config = dict(
    arch='unet',
    model='text-conditioned image flow-matching model',
    dataset='regions of photos with short descriptions (Visual Genome)',
    train_examples=101725,
    image_size=48,
    horizontal_flip=True,
    conditioning='text',
    objective='flow_matching',
    cond_dim=256,
    tokenizer='word',
    vocab_size=6471,
    text_encoder_width=192,
    text_encoder_layers=6,
    text_encoder_norm='layernorm',
    text_encoder_norm_position='pre',
    text_encoder_activation='quick_gelu',
    text_encoder_mlp_ratio=3,
    text_encoder_head_dim=32,
    text_encoder_fused_qkv=False,
    text_encoder_bias='none',
    text_encoder_qk_norm=False,
    text_encoder_parallel_block=True,
    text_encoder_dropout=0.05,
    text_encoder_inner_norm=False,
    text_encoder_positions='rope',
    cond_dropout=0.1,
    logit_normal_time=True,
    norm='groupnorm',
    hidden_act='silu',
    weight_standardization=True,
    channel_attention='se',
    pixel_unshuffle=2,
    widths=[96, 192, 192],
    blocks_per_level=2,
    scale_shift_norm=False,
    attention=True,
    upsampling='nearest_conv',
    init='torch_default',
    residual_init='none',
    optimizer='muon',
    muon_scale='match_rms_adamw',
    learning_rate=0.0018,
    momentum=0.9,
    nesterov=True,
    orthogonalizer='newton_schulz_5',
    adamw_lr_other_params=0.0012,
    max_grad_norm=5.0,
    max_steps=6100,
    batch_size=256,
    epochs=15.4,
    lr_schedule='wsd',
    decay_fraction=0.2,
    final_lr_fraction=0.01,
    warmup_steps=300,
    weight_decay=0.4,
    adamw_weight_decay_other_params=0.05,
)
Rows from block 3 of the text encoder of a small text-conditioned image flow-matching model, named by matrix and row number. Rows with one number belong to one neuron. Each number is 200 + 20 x the weight over its row's rms, rounded and kept within 0 to 999. All counts start at 0. After the name is the row's rms in percent of the matrix's.
After each neuron's rows are labels from the 100 texts, of 14848, where the neuron reaches its highest value: "tokens" is the input token at the peak. Only what is clearly more common there than usual is listed. The data: regions of photos with short descriptions (Visual Genome).
# fc1: MLP up (text_encoder.blocks.3.mlp.fc1.weight, 576x192), inputs 0-63
# fc2: MLP down (text_encoder.blocks.3.mlp.fc2.weight, 192x576, transposed), outputs 0-63

fc1.466,071,213,203,202,174,202,215,161,200,228,216,195,186,191,177,172,168,190,183,203,235,162,208,212,176,185,189,207,197,208,201,237,222,151,217,198,223,189,165,166,192,189,214,187,177,199,184,188,249,196,201,189,184,218,199,209,214,191,190,203,199,193,217,195,211
fc2.466,077,189,190,182,224,194,175,226,210,188,170,208,208,207,208,219,233,214,212,185,173,227,207,178,223,202,197,215,219,200,194,166,163,250,175,212,198,207,211,233,193,228,186,220,219,201,216,200,166,209,221,217,212,183,196,199,216,216,209,206,198,203,201,222,208
tokens: "<end>"

fc1.299,126,181,239,214,185,206,190,204,182,245,198,198,181,208,208,180,208,205,189,192,210,210,234,193,142,181,174,184,184,214,190,201,245,171,198,198,198,179,167,209,223,235,201,194,223,168,210,175,212,182,203,235,183,198,203,223,219,206,203,196,206,221,201,172,187
fc2.299,128,207,193,195,207,195,237,196,195,199,184,202,181,197,191,223,184,176,205,195,177,155,190,200,249,211,250,237,226,207,227,189,181,222,197,216,205,218,204,171,185,168,212,233,150,191,195,223,178,219,203,186,229,226,194,204,171,200,207,231,193,173,197,210,221
tokens: "<end>"; "in"

fc1.36,057,179,170,183,159,205,203,189,197,176,225,170,174,220,190,215,204,189,164,203,168,208,206,215,183,214,233,203,205,189,213,195,197,173,198,159,207,179,181,201,180,184,213,187,156,197,155,212,212,210,205,186,199,224,208,153,188,195,210,193,194,187,219,219,199
fc2.36,055,207,224,227,243,196,179,224,199,202,168,218,202,183,211,175,195,214,214,201,218,199,176,194,219,195,168,203,183,214,208,204,223,226,201,219,195,202,212,199,218,212,199,225,234,176,250,184,199,157,196,203,204,184,178,249,200,195,213,214,206,199,193,192,214
tokens: "of"

fc1.27,155,199,186,146,191,219,174,222,189,204,188,202,184,191,186,184,165,206,200,186,187,187,182,195,177,208,218,204,195,219,217,205,191,187,214,239,189,212,207,219,222,205,175,205,205,183,220,205,213,213,174,206,184,228,176,204,211,197,188,180,191,213,208,179,153
fc2.27,146,217,197,204,222,152,204,200,207,178,201,203,216,194,206,192,199,221,221,223,179,219,236,210,209,203,204,167,181,205,218,196,213,180,203,191,209,203,195,199,183,204,227,191,192,212,195,176,188,168,217,171,184,217,209,222,214,208,213,205,182,216,197,190,222
tokens: "a"; "colored"; "in"; "on"

fc1.557,116,206,221,224,203,153,198,210,181,202,202,179,222,223,219,181,243,186,167,184,221,186,216,237,193,200,199,197,169,234,212,238,230,177,201,204,207,245,179,195,215,222,201,230,217,178,195,210,181,189,211,217,230,166,187,198,217,189,219,209,181,198,162,189,179
fc2.557,113,215,217,177,188,215,191,188,175,199,215,212,191,197,178,225,190,245,222,204,195,223,165,186,187,184,207,192,191,178,173,164,185,228,202,206,209,173,213,219,162,224,208,172,194,222,229,178,205,229,195,219,172,238,215,220,194,185,189,191,209,202,239,184,196
tokens: "behind"; "inside"

fc1.283,087,219,201,196,196,198,204,252,198,228,207,171,213,168,212,200,202,215,201,175,221,202,227,206,229,200,202,183,218,187,244,197,224,200,227,179,199,203,174,200,209,221,188,199,221,187,183,231,172,186,239,220,151,221,180,205,231,179,211,163,190,194,187,208,192
fc2.283,076,211,199,200,184,205,144,177,182,181,202,233,167,207,197,188,200,213,223,218,183,222,182,207,185,188,182,230,191,220,179,201,181,199,166,217,196,197,208,210,192,198,201,198,183,239,236,150,215,221,184,184,220,186,210,179,163,233,193,234,193,219,215,184,202
tokens: "a"; "on"

fc1.210,060,197,186,194,197,222,185,221,220,235,226,198,206,228,202,184,194,189,203,189,196,168,213,208,190,179,177,222,196,217,214,220,195,196,214,219,213,203,191,197,198,223,203,206,173,225,190,203,159,197,231,205,204,202,187,241,207,210,189,189,178,198,174,194,171
fc2.210,059,201,193,213,204,175,203,172,169,178,181,197,186,167,195,212,219,220,195,201,228,213,218,203,217,201,228,177,204,188,205,178,205,210,182,210,173,199,217,219,201,180,205,188,220,173,204,205,240,209,189,189,190,195,197,172,185,193,217,223,210,211,221,194,242
tokens: "behind"

fc1.459,069,171,196,226,193,201,182,224,216,169,214,192,240,185,221,189,212,200,196,223,207,164,226,193,215,179,190,197,166,226,191,202,210,188,208,173,214,221,165,178,234,176,207,189,218,212,211,217,195,177,244,193,204,184,243,183,223,230,190,184,198,207,180,184,207
fc2.459,064,212,226,175,203,202,216,171,158,215,183,208,163,208,198,207,169,188,173,201,204,223,180,197,183,207,219,191,224,155,233,197,175,236,174,232,204,187,219,220,175,225,220,217,172,180,175,181,190,198,156,213,188,195,178,204,173,190,251,229,186,194,225,201,207
tokens: "<end>"

fc1.201,071,226,187,178,175,170,198,185,227,175,217,200,181,193,210,203,216,173,200,186,197,182,203,188,241,206,189,207,195,219,203,200,239,228,236,217,176,183,199,222,201,199,182,211,212,200,218,204,203,198,242,246,175,201,174,230,206,224,204,212,199,181,151,182,232
fc2.201,065,195,212,244,196,225,180,214,211,206,172,190,227,195,199,212,207,227,214,212,191,208,213,195,135,192,215,208,196,195,187,180,163,186,167,192,203,212,193,197,198,226,218,184,184,208,189,214,182,197,168,155,216,201,240,167,181,170,198,187,218,226,228,201,196
tokens: "a"; "tent"

fc1.263,140,226,199,199,214,188,182,166,206,222,201,214,174,158,204,181,181,227,209,192,205,198,204,200,185,213,193,212,202,217,186,195,191,201,211,184,170,199,182,206,191,204,219,216,223,176,244,188,222,187,201,209,193,179,207,192,214,210,217,219,206,249,213,169,226
fc2.263,145,188,182,197,216,209,170,242,210,175,199,191,206,248,208,264,205,159,198,185,205,194,198,211,203,204,208,170,193,191,189,207,185,180,209,217,213,222,203,203,210,207,186,194,184,217,195,209,174,213,189,176,195,211,191,195,170,168,205,174,190,149,203,225,186
tokens: "a"; "holding"

fc1.360,147,204,167,196,187,217,211,189,187,199,207,217,238,154,190,211,200,209,236,190,186,211,182,199,210,216,224,195,222,229,193,175,199,187,224,209,196,167,205,225,195,181,210,200,211,175,225,201,230,177,175,227,204,202,220,176,221,209,187,206,175,226,230,177,196
fc2.360,140,197,230,188,211,179,145,227,207,207,211,161,188,208,226,191,187,155,190,182,215,171,235,217,186,188,188,188,186,178,204,230,229,190,183,205,210,185,208,199,237,199,185,200,216,207,189,203,169,209,196,177,218,197,169,192,171,225,240,206,196,190,184,207,224
tokens: "a"; "in"; "top"

fc1.519,095,215,199,183,220,213,206,225,181,206,189,204,211,217,183,183,231,228,187,177,219,167,178,219,193,187,212,162,207,193,183,208,231,244,159,193,218,208,188,170,211,160,213,203,219,205,209,195,196,209,210,192,207,152,190,197,194,194,239,163,182,207,186,186,167
fc2.519,088,198,204,214,190,209,211,177,213,193,187,229,176,177,200,206,175,173,229,212,190,212,227,179,206,210,173,237,191,194,219,192,188,171,225,213,179,192,204,237,181,215,210,184,177,207,197,209,198,191,208,211,186,248,192,191,192,193,158,230,188,204,221,210,237
tokens: "<end>"

fc1.83,082,230,198,177,195,193,195,213,165,183,229,197,197,192,233,188,202,194,201,218,189,199,170,185,232,188,190,208,221,229,213,179,213,216,185,199,227,200,209,244,247,200,166,228,172,218,227,190,208,188,238,188,201,184,213,213,196,187,174,221,200,181,192,211,199
fc2.83,069,176,205,204,207,224,211,190,214,223,202,196,197,194,182,208,212,207,191,181,212,213,205,216,175,215,225,213,173,195,220,220,159,178,217,201,172,197,202,166,149,205,237,175,227,191,178,201,169,201,174,215,204,218,202,206,212,203,223,213,224,215,179,188,191
tokens: "behind"

fc1.539,118,192,181,197,179,216,210,204,193,216,206,240,204,185,198,205,164,192,215,208,171,163,187,188,183,216,167,180,224,215,221,189,193,213,189,173,181,235,177,170,185,195,192,175,174,204,200,217,236,195,188,223,174,197,226,207,197,232,202,190,201,221,196,200,243
fc2.539,119,198,211,209,205,200,125,230,191,201,249,186,214,196,207,171,239,206,197,204,216,220,190,193,205,193,206,226,195,176,210,215,239,195,237,212,178,176,224,209,183,220,217,191,225,202,187,186,181,212,204,202,207,202,196,195,213,162,181,199,186,204,218,237,182
tokens: "a"

fc1.221,059,219,197,164,207,215,178,198,216,209,218,204,187,192,188,179,216,171,163,208,182,227,208,196,210,230,172,208,217,197,222,178,220,220,171,212,179,219,213,242,219,221,198,215,202,228,171,200,160,208,255,200,194,228,224,210,229,215,180,212,202,210,185,195,203
fc2.221,054,196,205,223,204,180,201,210,194,187,201,165,205,217,208,203,183,214,223,204,224,188,202,220,199,176,226,203,173,219,206,211,175,180,234,205,214,168,196,177,187,186,210,187,187,185,230,191,245,180,138,172,201,170,181,194,165,200,209,194,211,200,220,180,190
tokens: "a"

fc1.365,083,190,195,219,216,183,209,198,239,234,223,187,192,243,201,211,212,218,222,219,220,184,156,171,188,179,180,199,204,192,208,184,186,173,202,200,159,203,205,194,191,187,186,176,185,206,218,226,228,201,181,151,179,187,179,214,207,161,209,194,230,194,218,200,209
fc2.365,069,209,215,180,169,212,218,217,184,194,182,191,222,157,187,200,191,185,177,173,205,217,242,208,189,231,208,190,201,187,189,243,195,210,209,203,246,187,195,200,175,210,203,200,209,192,176,184,186,197,214,227,223,220,215,169,209,213,191,204,170,194,198,201,214
tokens: "<end>"

fc1.184,055,182,257,197,193,182,200,185,182,224,204,203,192,210,218,198,165,192,183,200,205,212,203,204,195,207,191,186,198,236,221,193,225,196,206,223,212,145,174,188,194,204,212,221,215,209,207,198,191,204,237,231,222,208,196,203,201,204,164,198,143,219,219,222,186
fc2.184,049,223,163,208,188,229,236,234,186,178,195,187,214,202,187,177,245,198,173,210,204,193,205,203,205,197,218,210,199,155,184,197,164,198,204,188,156,244,208,229,190,222,187,177,195,200,216,189,197,189,188,173,183,213,191,187,198,211,229,231,244,175,185,200,209
tokens: "<end>"

fc1.501,170,194,200,218,194,191,188,195,193,191,252,223,165,208,223,189,189,202,216,226,189,216,190,210,173,176,185,199,209,185,220,216,219,181,199,161,222,170,204,169,229,168,196,232,197,153,197,171,188,218,177,201,179,210,215,217,231,194,231,196,208,220,192,188,182
fc2.501,170,215,237,214,242,208,171,215,200,205,159,152,219,198,201,226,205,214,204,189,230,199,218,181,205,202,218,197,216,178,191,197,187,202,207,215,224,226,173,227,164,264,195,179,198,187,185,178,211,225,220,203,200,185,202,208,181,165,196,237,206,199,204,181,227
tokens: "of"; "in"

fc1.311,148,196,160,175,224,195,221,172,193,196,188,181,178,195,212,166,230,210,194,181,204,189,223,173,190,202,216,188,189,197,243,217,188,188,199,205,221,200,193,180,223,197,201,189,206,166,238,171,180,218,181,205,229,188,207,208,199,194,203,190,190,188,194,166,203
fc2.311,148,216,223,234,181,176,313,202,186,205,204,229,200,207,207,191,197,191,221,223,166,211,202,211,224,195,200,207,193,205,168,167,237,234,195,209,192,211,208,213,164,214,205,212,192,227,175,239,258,162,201,217,196,198,190,192,204,184,215,201,181,218,222,196,156
tokens: "<end>"