From a checkpoint of a small text-conditioned image flow-matching model.
Model: 11.1M parameters, 48-pixel images, arch unet, text encoder width 192, text encoder layers 6, text encoder norm layernorm, text encoder activation quick_gelu, norm groupnorm, activation silu, widths [96, 192, 192].
Data: trained on regions of photos with short descriptions (Visual Genome), 15.4 epochs.
Rows from block 7 of the denoiser of a small text-conditioned image flow-matching model, named by matrix and row number. Rows with one number belong to one channel. Each number is 128 + 32 x the weight over its row's rms, rounded and kept within 0 to 255. All counts start at 0. Numbers have three digits each. After the name is the row's rms in percent of the matrix's.
After each channel's rows are labels from the 100 images, of 14848 (inputs lightly noised), where the channel reaches its highest value: "strongest on" is what is common among them. Only what is clearly more common there than usual is listed. The data: regions of photos with short descriptions (Visual Genome).
# convs0: first 3x3 conv (model.mid.2.convs.0.weight, 192x192x3x3, standardized in use, each kernel summed), inputs 0-95
# convs1: second 3x3 conv (model.mid.2.convs.1.weight, 192x192x3x3, standardized in use, transposed, each kernel summed), outputs 0-95

convs0.34 125:168088113149164093154142143132096131131106091149124106126228154089162152126107100130077174118156112124097097188112130120102104054106139137204100139128073074201071155108150106108120180094102119112123112137146108086091136075171091139142136136156145178088080150194130125106094076123161217126
convs1.34 131:100115157144137154108103105121113098176115152160094142115083095113118093112158138102148148123132149130096131055135112065165122118108106154077139102108155171080145120179102092140113094149124112166103112100149086117115149111114136110045129134112088121200112097076106086198117158138139008149
strongest on: text has "man"

convs0.163 124:135133134134125138128139136155116092163155108094115142116152129113136146136157133123148083139086060123082144101149089135098122119134093091126168131099129139120234128069146124097167152136120115158153150099124166148103135171143102137106131125124151090091124160104103144169111126147130100144
convs1.163 135:089059150073153098151148089129116171164116112153115154086150160094142152161149107088082092100135161137150114130138146116222081156124101118115131103157181129106148138137103129111090116112121133081094206093071170174162106118041134134184135130115103147147138125053154153062172180168129081082
strongest on: text has "clock"

convs0.14 090:156139080131166105117077142137149178088185096076150146171115123173098160163149124130108187085130084123157089093126131169095135115066148114112140069147193125115150143083161102145109086121119179176136100141141133147138102086146104130120083120069108171150135096139143094153109162104173090143
convs1.14 100:084130147098105138145133159096092109164134138110127129102191145054142089139125148133161128157123138126140172172097148110172157119173128129106133163133112099185125115144144117116125153137190146087095220137092128114112107180168149143197150155181125093042161128105105167094153141166112111103
strongest on: text has "clock"

convs0.53 127:205107112150065141134155149161156102098151074097138069122129150098149156073093105201190116098158149090133082155136150112120122093143096106132137173149089107128114090103136134123121110127150078097148162083139148089127186067153126178107162110134141089077163135141084107122187129111152113131
convs1.53 126:142148091098186168186166142109117164158059155142108148157137151127109109201136193099070203145104189157091136121163094158157109128158123099150140078155174167128173156112106128140114114161151173110115196194132128194183087119124145096167142143148152115173090120185143126077077099179121131085
strongest on: text has "white"; text has "sky"

convs0.87 161:157129203180147135113161144150115107149207177161172136153187110119125112094125132235069074157087123107108112102125134124101127135125123120132119073098103112210143197147127113110107185121125131102072094100128119139140067089112144157102129144115099098095146141104123145103079134135109158109
convs1.87 215:138126024105195177149150130181091144139098116127119124123095134149139132195162178079096189149100164093121127160184114152127132171116120139174119119110153162065169123172116148135118101153118155162099162143204088174139064054093152088135155153153165122169056133218096168118140123192110106087
strongest on: text has "white"; text has "sky"

convs0.118 147:218123147144121120115072091131147144140085103136104128131166125104101125115110130229138103119125126102115127097134148119124131118104126075143131102114079092176115197148136195104077167082100117105127124082118117127248078151164170104100150143150128095101155109089062132133152177164076188097
convs1.118 171:144117054137219164166107099134127110155107136121122137119126147165124128235163149061084162156111188112078120150151107174108121162146130105163140135108151178097165116141125119149139105178127171183108178149133121203103100029135119109120158146120143087152060141161081143117097133178119117114
strongest on: text has "white"

convs0.164 096:148091121189063122106131157124093141141162157118124093126141138153158140206135124177113117130149108148073078122137081162081121100129100157099151156108133089138112098175180133152127155177149139122225159096153118111152116095144161102167104124147081079127110139102149140088113141178073107161
convs1.164 099:125128105105220115114146125093136128134135092113119146125075132155120169108094119108118131096144150140113077103102101132147099125086095097156142058127069126113114152113082059040153159090057070118123155106081109150103128131075099120120159117186109169169161094100051145230112124074134083192
strongest on: text has "white"