python train.py --vocab_size=6471 --text_encoder_inner_norm=false --norm="groupnorm" --scale_shift_norm=false --steps=6100 --weight_decay=0.4
Rows from block 3 of the text encoder of a small text-conditioned image flow-matching model, named by matrix and row number. Rows with one number belong to one neuron. Each number is 50 + 10 x the weight over its row's rms, rounded and kept within 0 to 99. All counts start at 0.
After each neuron's rows are labels from the 100 texts, of 14848, where the neuron reaches its highest value: "fires on" is the input token at the peak. Only what is clearly more common there than usual is listed. The data: regions of photos with short descriptions (Visual Genome).
# fc1: MLP up (text_encoder.blocks.3.mlp.fc1.weight, 576x192), inputs 0-63
# fc2: MLP down (text_encoder.blocks.3.mlp.fc2.weight, 192x576, transposed), outputs 0-63

fc1.274:63 62 62 65 56 59 33 39 41 53 39 45 52 41 52 41 33 58 74 62 44 44 74 44 32 48 53 71 39 52 47 49 38 68 48 39 40 50 65 45 59 37 49 57 62 45 46 71 56 44 55 56 45 37 52 68 57 62 57 54 51 37 49 38
fc2.274:48 33 32 42 43 38 53 60 64 44 48 54 48 60 55 66 61 48 30 46 52 61 25 61 57 53 55 48 63 53 48 37 55 29 51 73 60 50 46 63 37 63 45 37 54 52 54 32 39 52 47 38 54 67 46 31 56 35 43 46 46 64 55 71
fires on: "large"; "waiting"; "across"; "clothing"

fc1.225:49 51 52 54 45 70 53 38 30 56 39 53 42 55 62 57 57 41 58 71 64 49 57 59 40 48 48 34 47 51 34 57 56 39 48 40 58 33 43 57 77 40 68 57 63 49 63 55 53 55 43 55 37 60 47 48 62 55 53 32 55 39 42 28
fc2.225:43 49 56 45 49 26 53 49 63 48 46 41 53 35 46 42 40 58 50 37 30 42 42 56 56 53 56 68 56 54 55 41 51 55 43 64 48 63 52 44 38 59 48 34 41 70 29 55 55 37 53 50 58 50 46 45 44 49 51 53 42 59 39 65
fires on: "large"

fc1.481:49 27 68 48 50 39 58 58 31 66 29 47 44 52 52 52 34 62 53 55 42 58 58 45 34 56 46 48 60 41 52 58 37 49 42 66 61 58 46 48 43 37 47 52 38 70 56 58 62 56 58 54 57 50 41 36 57 48 47 47 68 51 38 47
fc2.481:47 48 61 46 60 31 28 48 53 42 76 36 62 62 65 43 44 51 43 54 56 46 41 40 62 62 37 51 53 54 51 28 44 40 64 44 32 19 54 50 58 58 65 41 71 49 47 40 41 41 42 39 45 58 75 56 43 58 67 52 61 51 66 53
fires on: "on"; "of"; "next"

fc1.52:47 54 37 54 47 41 40 36 49 63 46 36 48 57 45 55 60 55 61 58 57 56 71 57 48 46 55 61 51 51 54 52 22 64 45 67 73 34 64 47 53 59 54 53 50 66 32 54 39 49 69 55 64 53 50 47 33 56 41 50 56 52 44 45
fc2.52:54 46 58 50 46 41 48 62 60 29 56 44 41 55 69 46 52 44 22 48 50 55 32 54 50 60 57 53 52 52 58 43 47 49 44 30 23 49 46 47 56 49 46 61 59 35 63 52 53 37 22 59 42 48 62 47 58 53 50 66 45 61 53 37
fires on: "on"; "small"; "the"

fc1.251:47 63 47 50 56 44 53 22 51 40 66 42 40 61 53 44 60 33 60 54 49 61 60 54 66 54 48 46 44 55 53 56 51 54 56 54 39 50 47 18 43 39 49 46 53 45 39 38 50 55 47 46 64 66 48 55 62 57 50 51 53 47 40 59
fc2.251:41 45 44 53 47 36 46 62 57 52 36 61 66 38 65 63 49 74 47 43 54 42 42 47 26 52 58 55 53 48 53 49 60 37 47 47 53 49 47 72 64 54 52 50 47 64 54 60 33 49 50 51 35 38 56 47 43 39 52 46 54 57 49 40
fires on: "and"; "that"

fc1.66:44 38 32 67 44 49 45 58 42 50 49 40 51 44 43 57 63 39 39 52 36 48 71 43 31 66 38 70 51 53 33 59 48 42 45 59 43 52 57 49 56 53 51 29 61 47 35 17 42 50 59 51 44 56 50 51 56 32 50 48 56 38 55 51
fc2.66:57 49 74 40 57 63 53 46 57 42 51 54 45 39 46 46 49 62 60 37 52 56 40 55 72 31 71 23 37 56 60 43 56 52 57 36 57 41 43 40 54 57 51 59 43 56 70 71 54 48 54 61 58 47 52 52 39 64 51 46 57 58 41 55
fires on: "on"; "and"; "has"

fc1.133:34 45 66 47 52 55 44 53 44 45 65 51 46 44 65 55 47 59 42 51 38 35 47 49 42 51 31 55 52 61 56 43 54 53 59 42 42 44 51 33 68 45 46 46 49 51 40 76 53 47 46 45 32 53 45 55 50 59 66 49 44 55 41 46
fc2.133:62 58 42 48 41 45 60 46 62 43 40 57 56 47 30 55 56 41 67 35 73 56 68 43 57 40 62 45 55 42 45 52 40 51 45 61 52 56 64 75 38 51 56 61 43 57 62 27 57 59 52 55 56 38 49 40 42 38 35 50 53 53 56 48
fires on: "right"; "has"; "around"

fc1.438:46 53 35 50 33 48 54 45 69 50 41 48 29 68 43 55 47 40 53 45 64 58 61 33 33 50 60 36 46 48 54 64 31 58 54 30 47 51 59 76 62 38 62 48 71 52 34 49 54 52 42 53 52 54 49 57 62 51 53 56 25 57 31 71
fc2.438:52 41 71 51 46 38 49 60 29 44 53 67 58 39 57 58 52 53 54 63 32 50 48 57 63 44 36 51 56 54 52 32 70 49 46 61 49 60 37 40 37 58 29 51 24 54 58 61 43 51 55 52 41 47 51 48 38 54 40 57 64 44 71 33
fires on: "right"; "empty"; "gloves"; "top"

fc1.45:39 53 38 44 49 56 52 58 48 59 42 41 51 45 35 54 51 60 56 61 30 49 59 53 41 73 41 63 39 58 58 63 51 54 61 29 44 52 69 43 55 47 43 76 40 59 49 63 46 61 52 33 58 45 54 57 54 45 45 37 45 58 53 38
fc2.45:69 39 65 60 51 38 59 38 47 53 53 61 52 63 58 53 34 37 44 38 59 45 52 56 54 31 42 45 59 29 38 49 49 55 42 66 54 50 41 55 50 48 53 27 60 46 52 52 54 48 62 55 42 56 44 56 57 56 42 58 65 37 55 67
fires on: "on"; "between"; "an"

fc1.42:51 51 38 56 62 57 49 56 28 47 43 45 58 48 66 47 35 33 56 71 49 43 55 60 46 66 48 40 37 73 48 46 42 38 40 50 56 42 68 58 40 66 59 39 68 63 50 50 38 56 51 52 26 45 50 44 47 72 60 40 48 51 66 50
fc2.42:49 50 51 56 49 60 39 38 62 53 60 58 48 66 35 59 53 58 52 28 53 51 30 38 50 39 44 54 59 24 56 46 53 53 68 50 51 54 39 37 49 44 56 52 30 42 66 51 54 45 38 43 69 50 49 57 67 44 49 46 50 52 44 53
fires on: "and"

fc1.95:54 49 40 51 49 56 54 28 69 45 60 46 49 46 51 56 57 56 48 47 61 38 55 59 58 52 43 59 43 53 41 64 60 63 46 55 57 48 48 50 61 55 61 42 45 52 73 53 55 67 77 43 41 50 44 51 52 49 30 44 52 56 26 48
fc2.95:57 42 48 58 59 59 44 67 40 43 38 49 63 57 48 60 46 55 51 49 39 62 35 46 35 50 54 52 59 45 49 48 48 33 53 38 55 36 51 52 53 49 42 48 40 50 40 40 41 37 43 48 68 48 60 43 37 40 69 48 40 54 63 29
fires on: "and"

fc1.418:43 49 40 49 53 49 53 48 40 63 53 56 60 47 49 51 41 36 56 47 44 58 52 22 53 47 61 57 47 48 43 41 41 41 44 55 57 60 40 62 62 39 71 39 60 65 33 53 46 74 59 48 76 63 47 33 35 38 49 51 37 55 37 50
fc2.418:45 49 65 48 50 49 57 37 74 36 56 60 40 61 61 46 52 57 40 48 63 52 32 62 51 45 40 50 47 52 49 48 57 63 52 49 47 48 62 27 55 49 50 56 45 51 65 63 30 39 51 46 29 54 58 52 50 62 39 61 61 45 61 46
fires on: "right"; "top"; "next"; "has"

fc1.37:53 50 46 22 51 36 58 55 56 61 45 40 69 48 35 49 72 45 49 64 47 61 57 53 57 62 43 51 62 44 54 61 35 63 35 53 44 62 38 30 48 49 50 58 63 58 53 39 51 45 28 59 43 27 43 55 56 35 38 41 61 64 46 57
fc2.37:38 54 54 75 52 60 51 48 44 35 48 55 33 55 57 43 33 47 49 42 51 39 50 48 36 37 58 59 31 62 49 40 53 32 49 50 45 42 56 71 55 50 57 46 43 41 45 61 52 56 69 48 58 80 43 33 48 58 50 64 39 31 66 45
fires on: "large"

fc1.525:49 52 35 39 40 49 46 49 55 57 42 62 65 50 54 49 48 47 60 59 54 39 43 43 67 61 40 59 49 46 32 56 30 36 51 64 50 57 57 66 40 62 40 52 46 70 33 54 51 42 54 67 37 56 61 45 61 38 39 46 53 43 40 64
fc2.525:46 39 60 38 60 30 57 65 54 43 48 44 61 63 55 58 45 52 63 47 52 48 67 62 43 47 40 47 59 66 46 68 41 57 53 43 45 55 62 44 63 38 61 54 35 43 65 46 44 65 45 38 69 54 45 48 56 57 74 58 42 48 46 43
fires on: "right"

fc1.81:35 41 39 32 43 52 49 57 37 30 62 68 66 58 40 68 73 40 37 63 68 44 66 51 52 60 41 52 51 28 47 28 52 51 50 52 32 34 29 76 58 47 46 57 59 55 36 52 56 56 44 70 44 51 37 48 54 61 56 50 62 48 38 51
fc2.81:65 66 61 65 51 27 40 49 54 68 45 43 35 56 54 30 40 59 69 44 35 43 38 56 53 45 45 50 46 72 66 73 53 53 38 54 69 55 64 34 40 54 49 51 41 40 68 49 40 47 50 34 45 56 52 52 39 54 51 38 35 49 65 35
fires on: "right"; "up"; "wearing"; "little"

fc1.267:51 54 41 51 64 50 46 69 50 38 48 45 62 56 25 41 51 50 51 47 49 42 59 53 45 44 43 58 49 30 54 49 53 53 39 42 50 62 46 38 35 55 43 57 64 47 47 61 50 71 60 59 36 42 42 43 51 26 37 35 59 25 63 74
fc2.267:56 54 51 42 33 44 42 39 42 51 47 52 44 56 71 52 48 56 53 53 51 60 47 40 52 49 61 41 58 71 35 56 49 56 57 49 40 33 55 58 63 56 59 38 41 47 56 42 47 31 45 41 64 50 47 55 39 72 45 67 35 67 48 44
fires on: "and"; "to"

fc1.571:58 54 42 33 50 46 72 35 55 53 58 35 65 61 59 50 45 48 50 61 15 57 71 51 57 32 47 52 47 69 40 29 49 41 55 63 51 50 68 53 44 57 52 45 48 57 53 27 42 63 45 50 51 62 42 61 54 57 38 48 45 44 59 46
fc2.571:48 41 54 69 46 50 29 70 50 48 46 61 42 46 37 42 52 52 55 48 69 48 31 52 53 63 53 50 61 31 56 77 53 57 50 42 53 47 28 47 49 53 57 60 60 47 50 65 61 46 46 44 48 41 56 39 38 35 53 51 55 53 34 47
fires on: "on"; "inside"

fc1.482:51 65 27 48 40 57 30 40 49 40 45 33 41 45 53 56 44 54 48 60 64 42 59 36 48 41 61 63 41 49 53 38 43 50 53 56 37 41 46 46 54 35 56 52 55 38 40 58 33 61 55 54 47 48 56 49 58 48 55 70 42 37 41 72
fc2.482:48 43 75 57 67 50 55 55 57 55 49 73 59 48 49 50 56 47 56 45 43 67 34 54 55 54 41 37 63 40 46 56 64 51 51 36 56 63 56 52 45 59 39 56 49 58 57 54 64 36 38 43 60 66 51 38 48 54 41 32 45 62 55 35
fires on: "and"

fc1.31:47 43 31 57 43 54 56 57 30 60 58 53 47 83 42 32 51 44 51 40 34 58 41 52 31 49 45 48 54 52 40 49 53 31 52 54 44 61 47 52 62 47 58 41 51 58 47 63 30 37 40 70 61 49 46 32 43 49 46 51 53 28 47 50
fc2.31:41 52 73 52 44 18 49 45 68 58 40 48 55 26 65 55 51 56 55 58 61 35 51 52 57 42 56 57 43 53 50 48 48 49 42 51 44 56 59 46 53 53 50 52 56 38 42 39 57 61 66 30 48 52 53 58 47 49 35 61 48 70 47 56
fires on: "on"

fc1.193:52 53 57 52 54 52 45 54 47 36 46 57 47 55 49 72 59 69 65 41 40 52 36 58 56 46 72 59 36 45 68 46 49 47 53 60 37 50 39 59 43 51 41 35 54 76 37 58 41 57 49 47 44 56 32 55 52 61 44 53 47 43 51 58
fc2.193:49 48 43 52 46 50 54 50 54 70 56 53 54 40 65 33 41 40 38 57 55 36 55 40 42 56 34 32 50 43 30 55 50 58 49 40 54 51 56 48 62 41 59 62 45 24 65 35 62 44 63 46 61 46 70 44 41 45 51 50 58 56 31 41
fires on: "flag"; "border"

fc1.121:65 38 37 36 53 51 68 44 53 64 49 50 45 37 38 43 54 50 40 60 56 70 52 51 48 58 54 53 43 38 42 49 50 56 52 67 42 49 40 49 54 49 40 37 35 46 53 48 42 63 56 53 53 56 52 53 44 64 54 73 66 47 34 46
fc2.121:37 58 64 70 45 46 34 47 41 38 45 55 51 62 63 64 56 57 54 54 41 35 47 37 56 40 43 55 59 73 52 60 47 43 46 38 60 53 63 54 37 51 60 68 49 43 37 60 60 46 42 43 43 47 44 48 60 39 55 29 52 53 60 41
fires on: "on"; "and"

fc1.123:43 56 59 38 51 41 52 74 65 46 40 63 31 45 24 64 51 31 39 54 50 51 47 57 53 52 57 53 55 42 17 61 42 42 50 52 42 49 24 63 49 42 44 53 68 46 63 42 65 60 33 53 43 45 43 54 69 56 49 45 71 49 57 40
fc2.123:54 48 40 56 50 69 47 37 36 54 63 52 63 61 60 29 42 57 51 61 55 37 53 40 48 39 42 54 45 69 73 37 51 50 40 37 58 43 67 37 40 60 45 50 34 46 32 48 37 50 64 45 60 53 49 45 39 49 58 61 34 48 47 61
fires on: "large"; "its"; "view"; "sticking"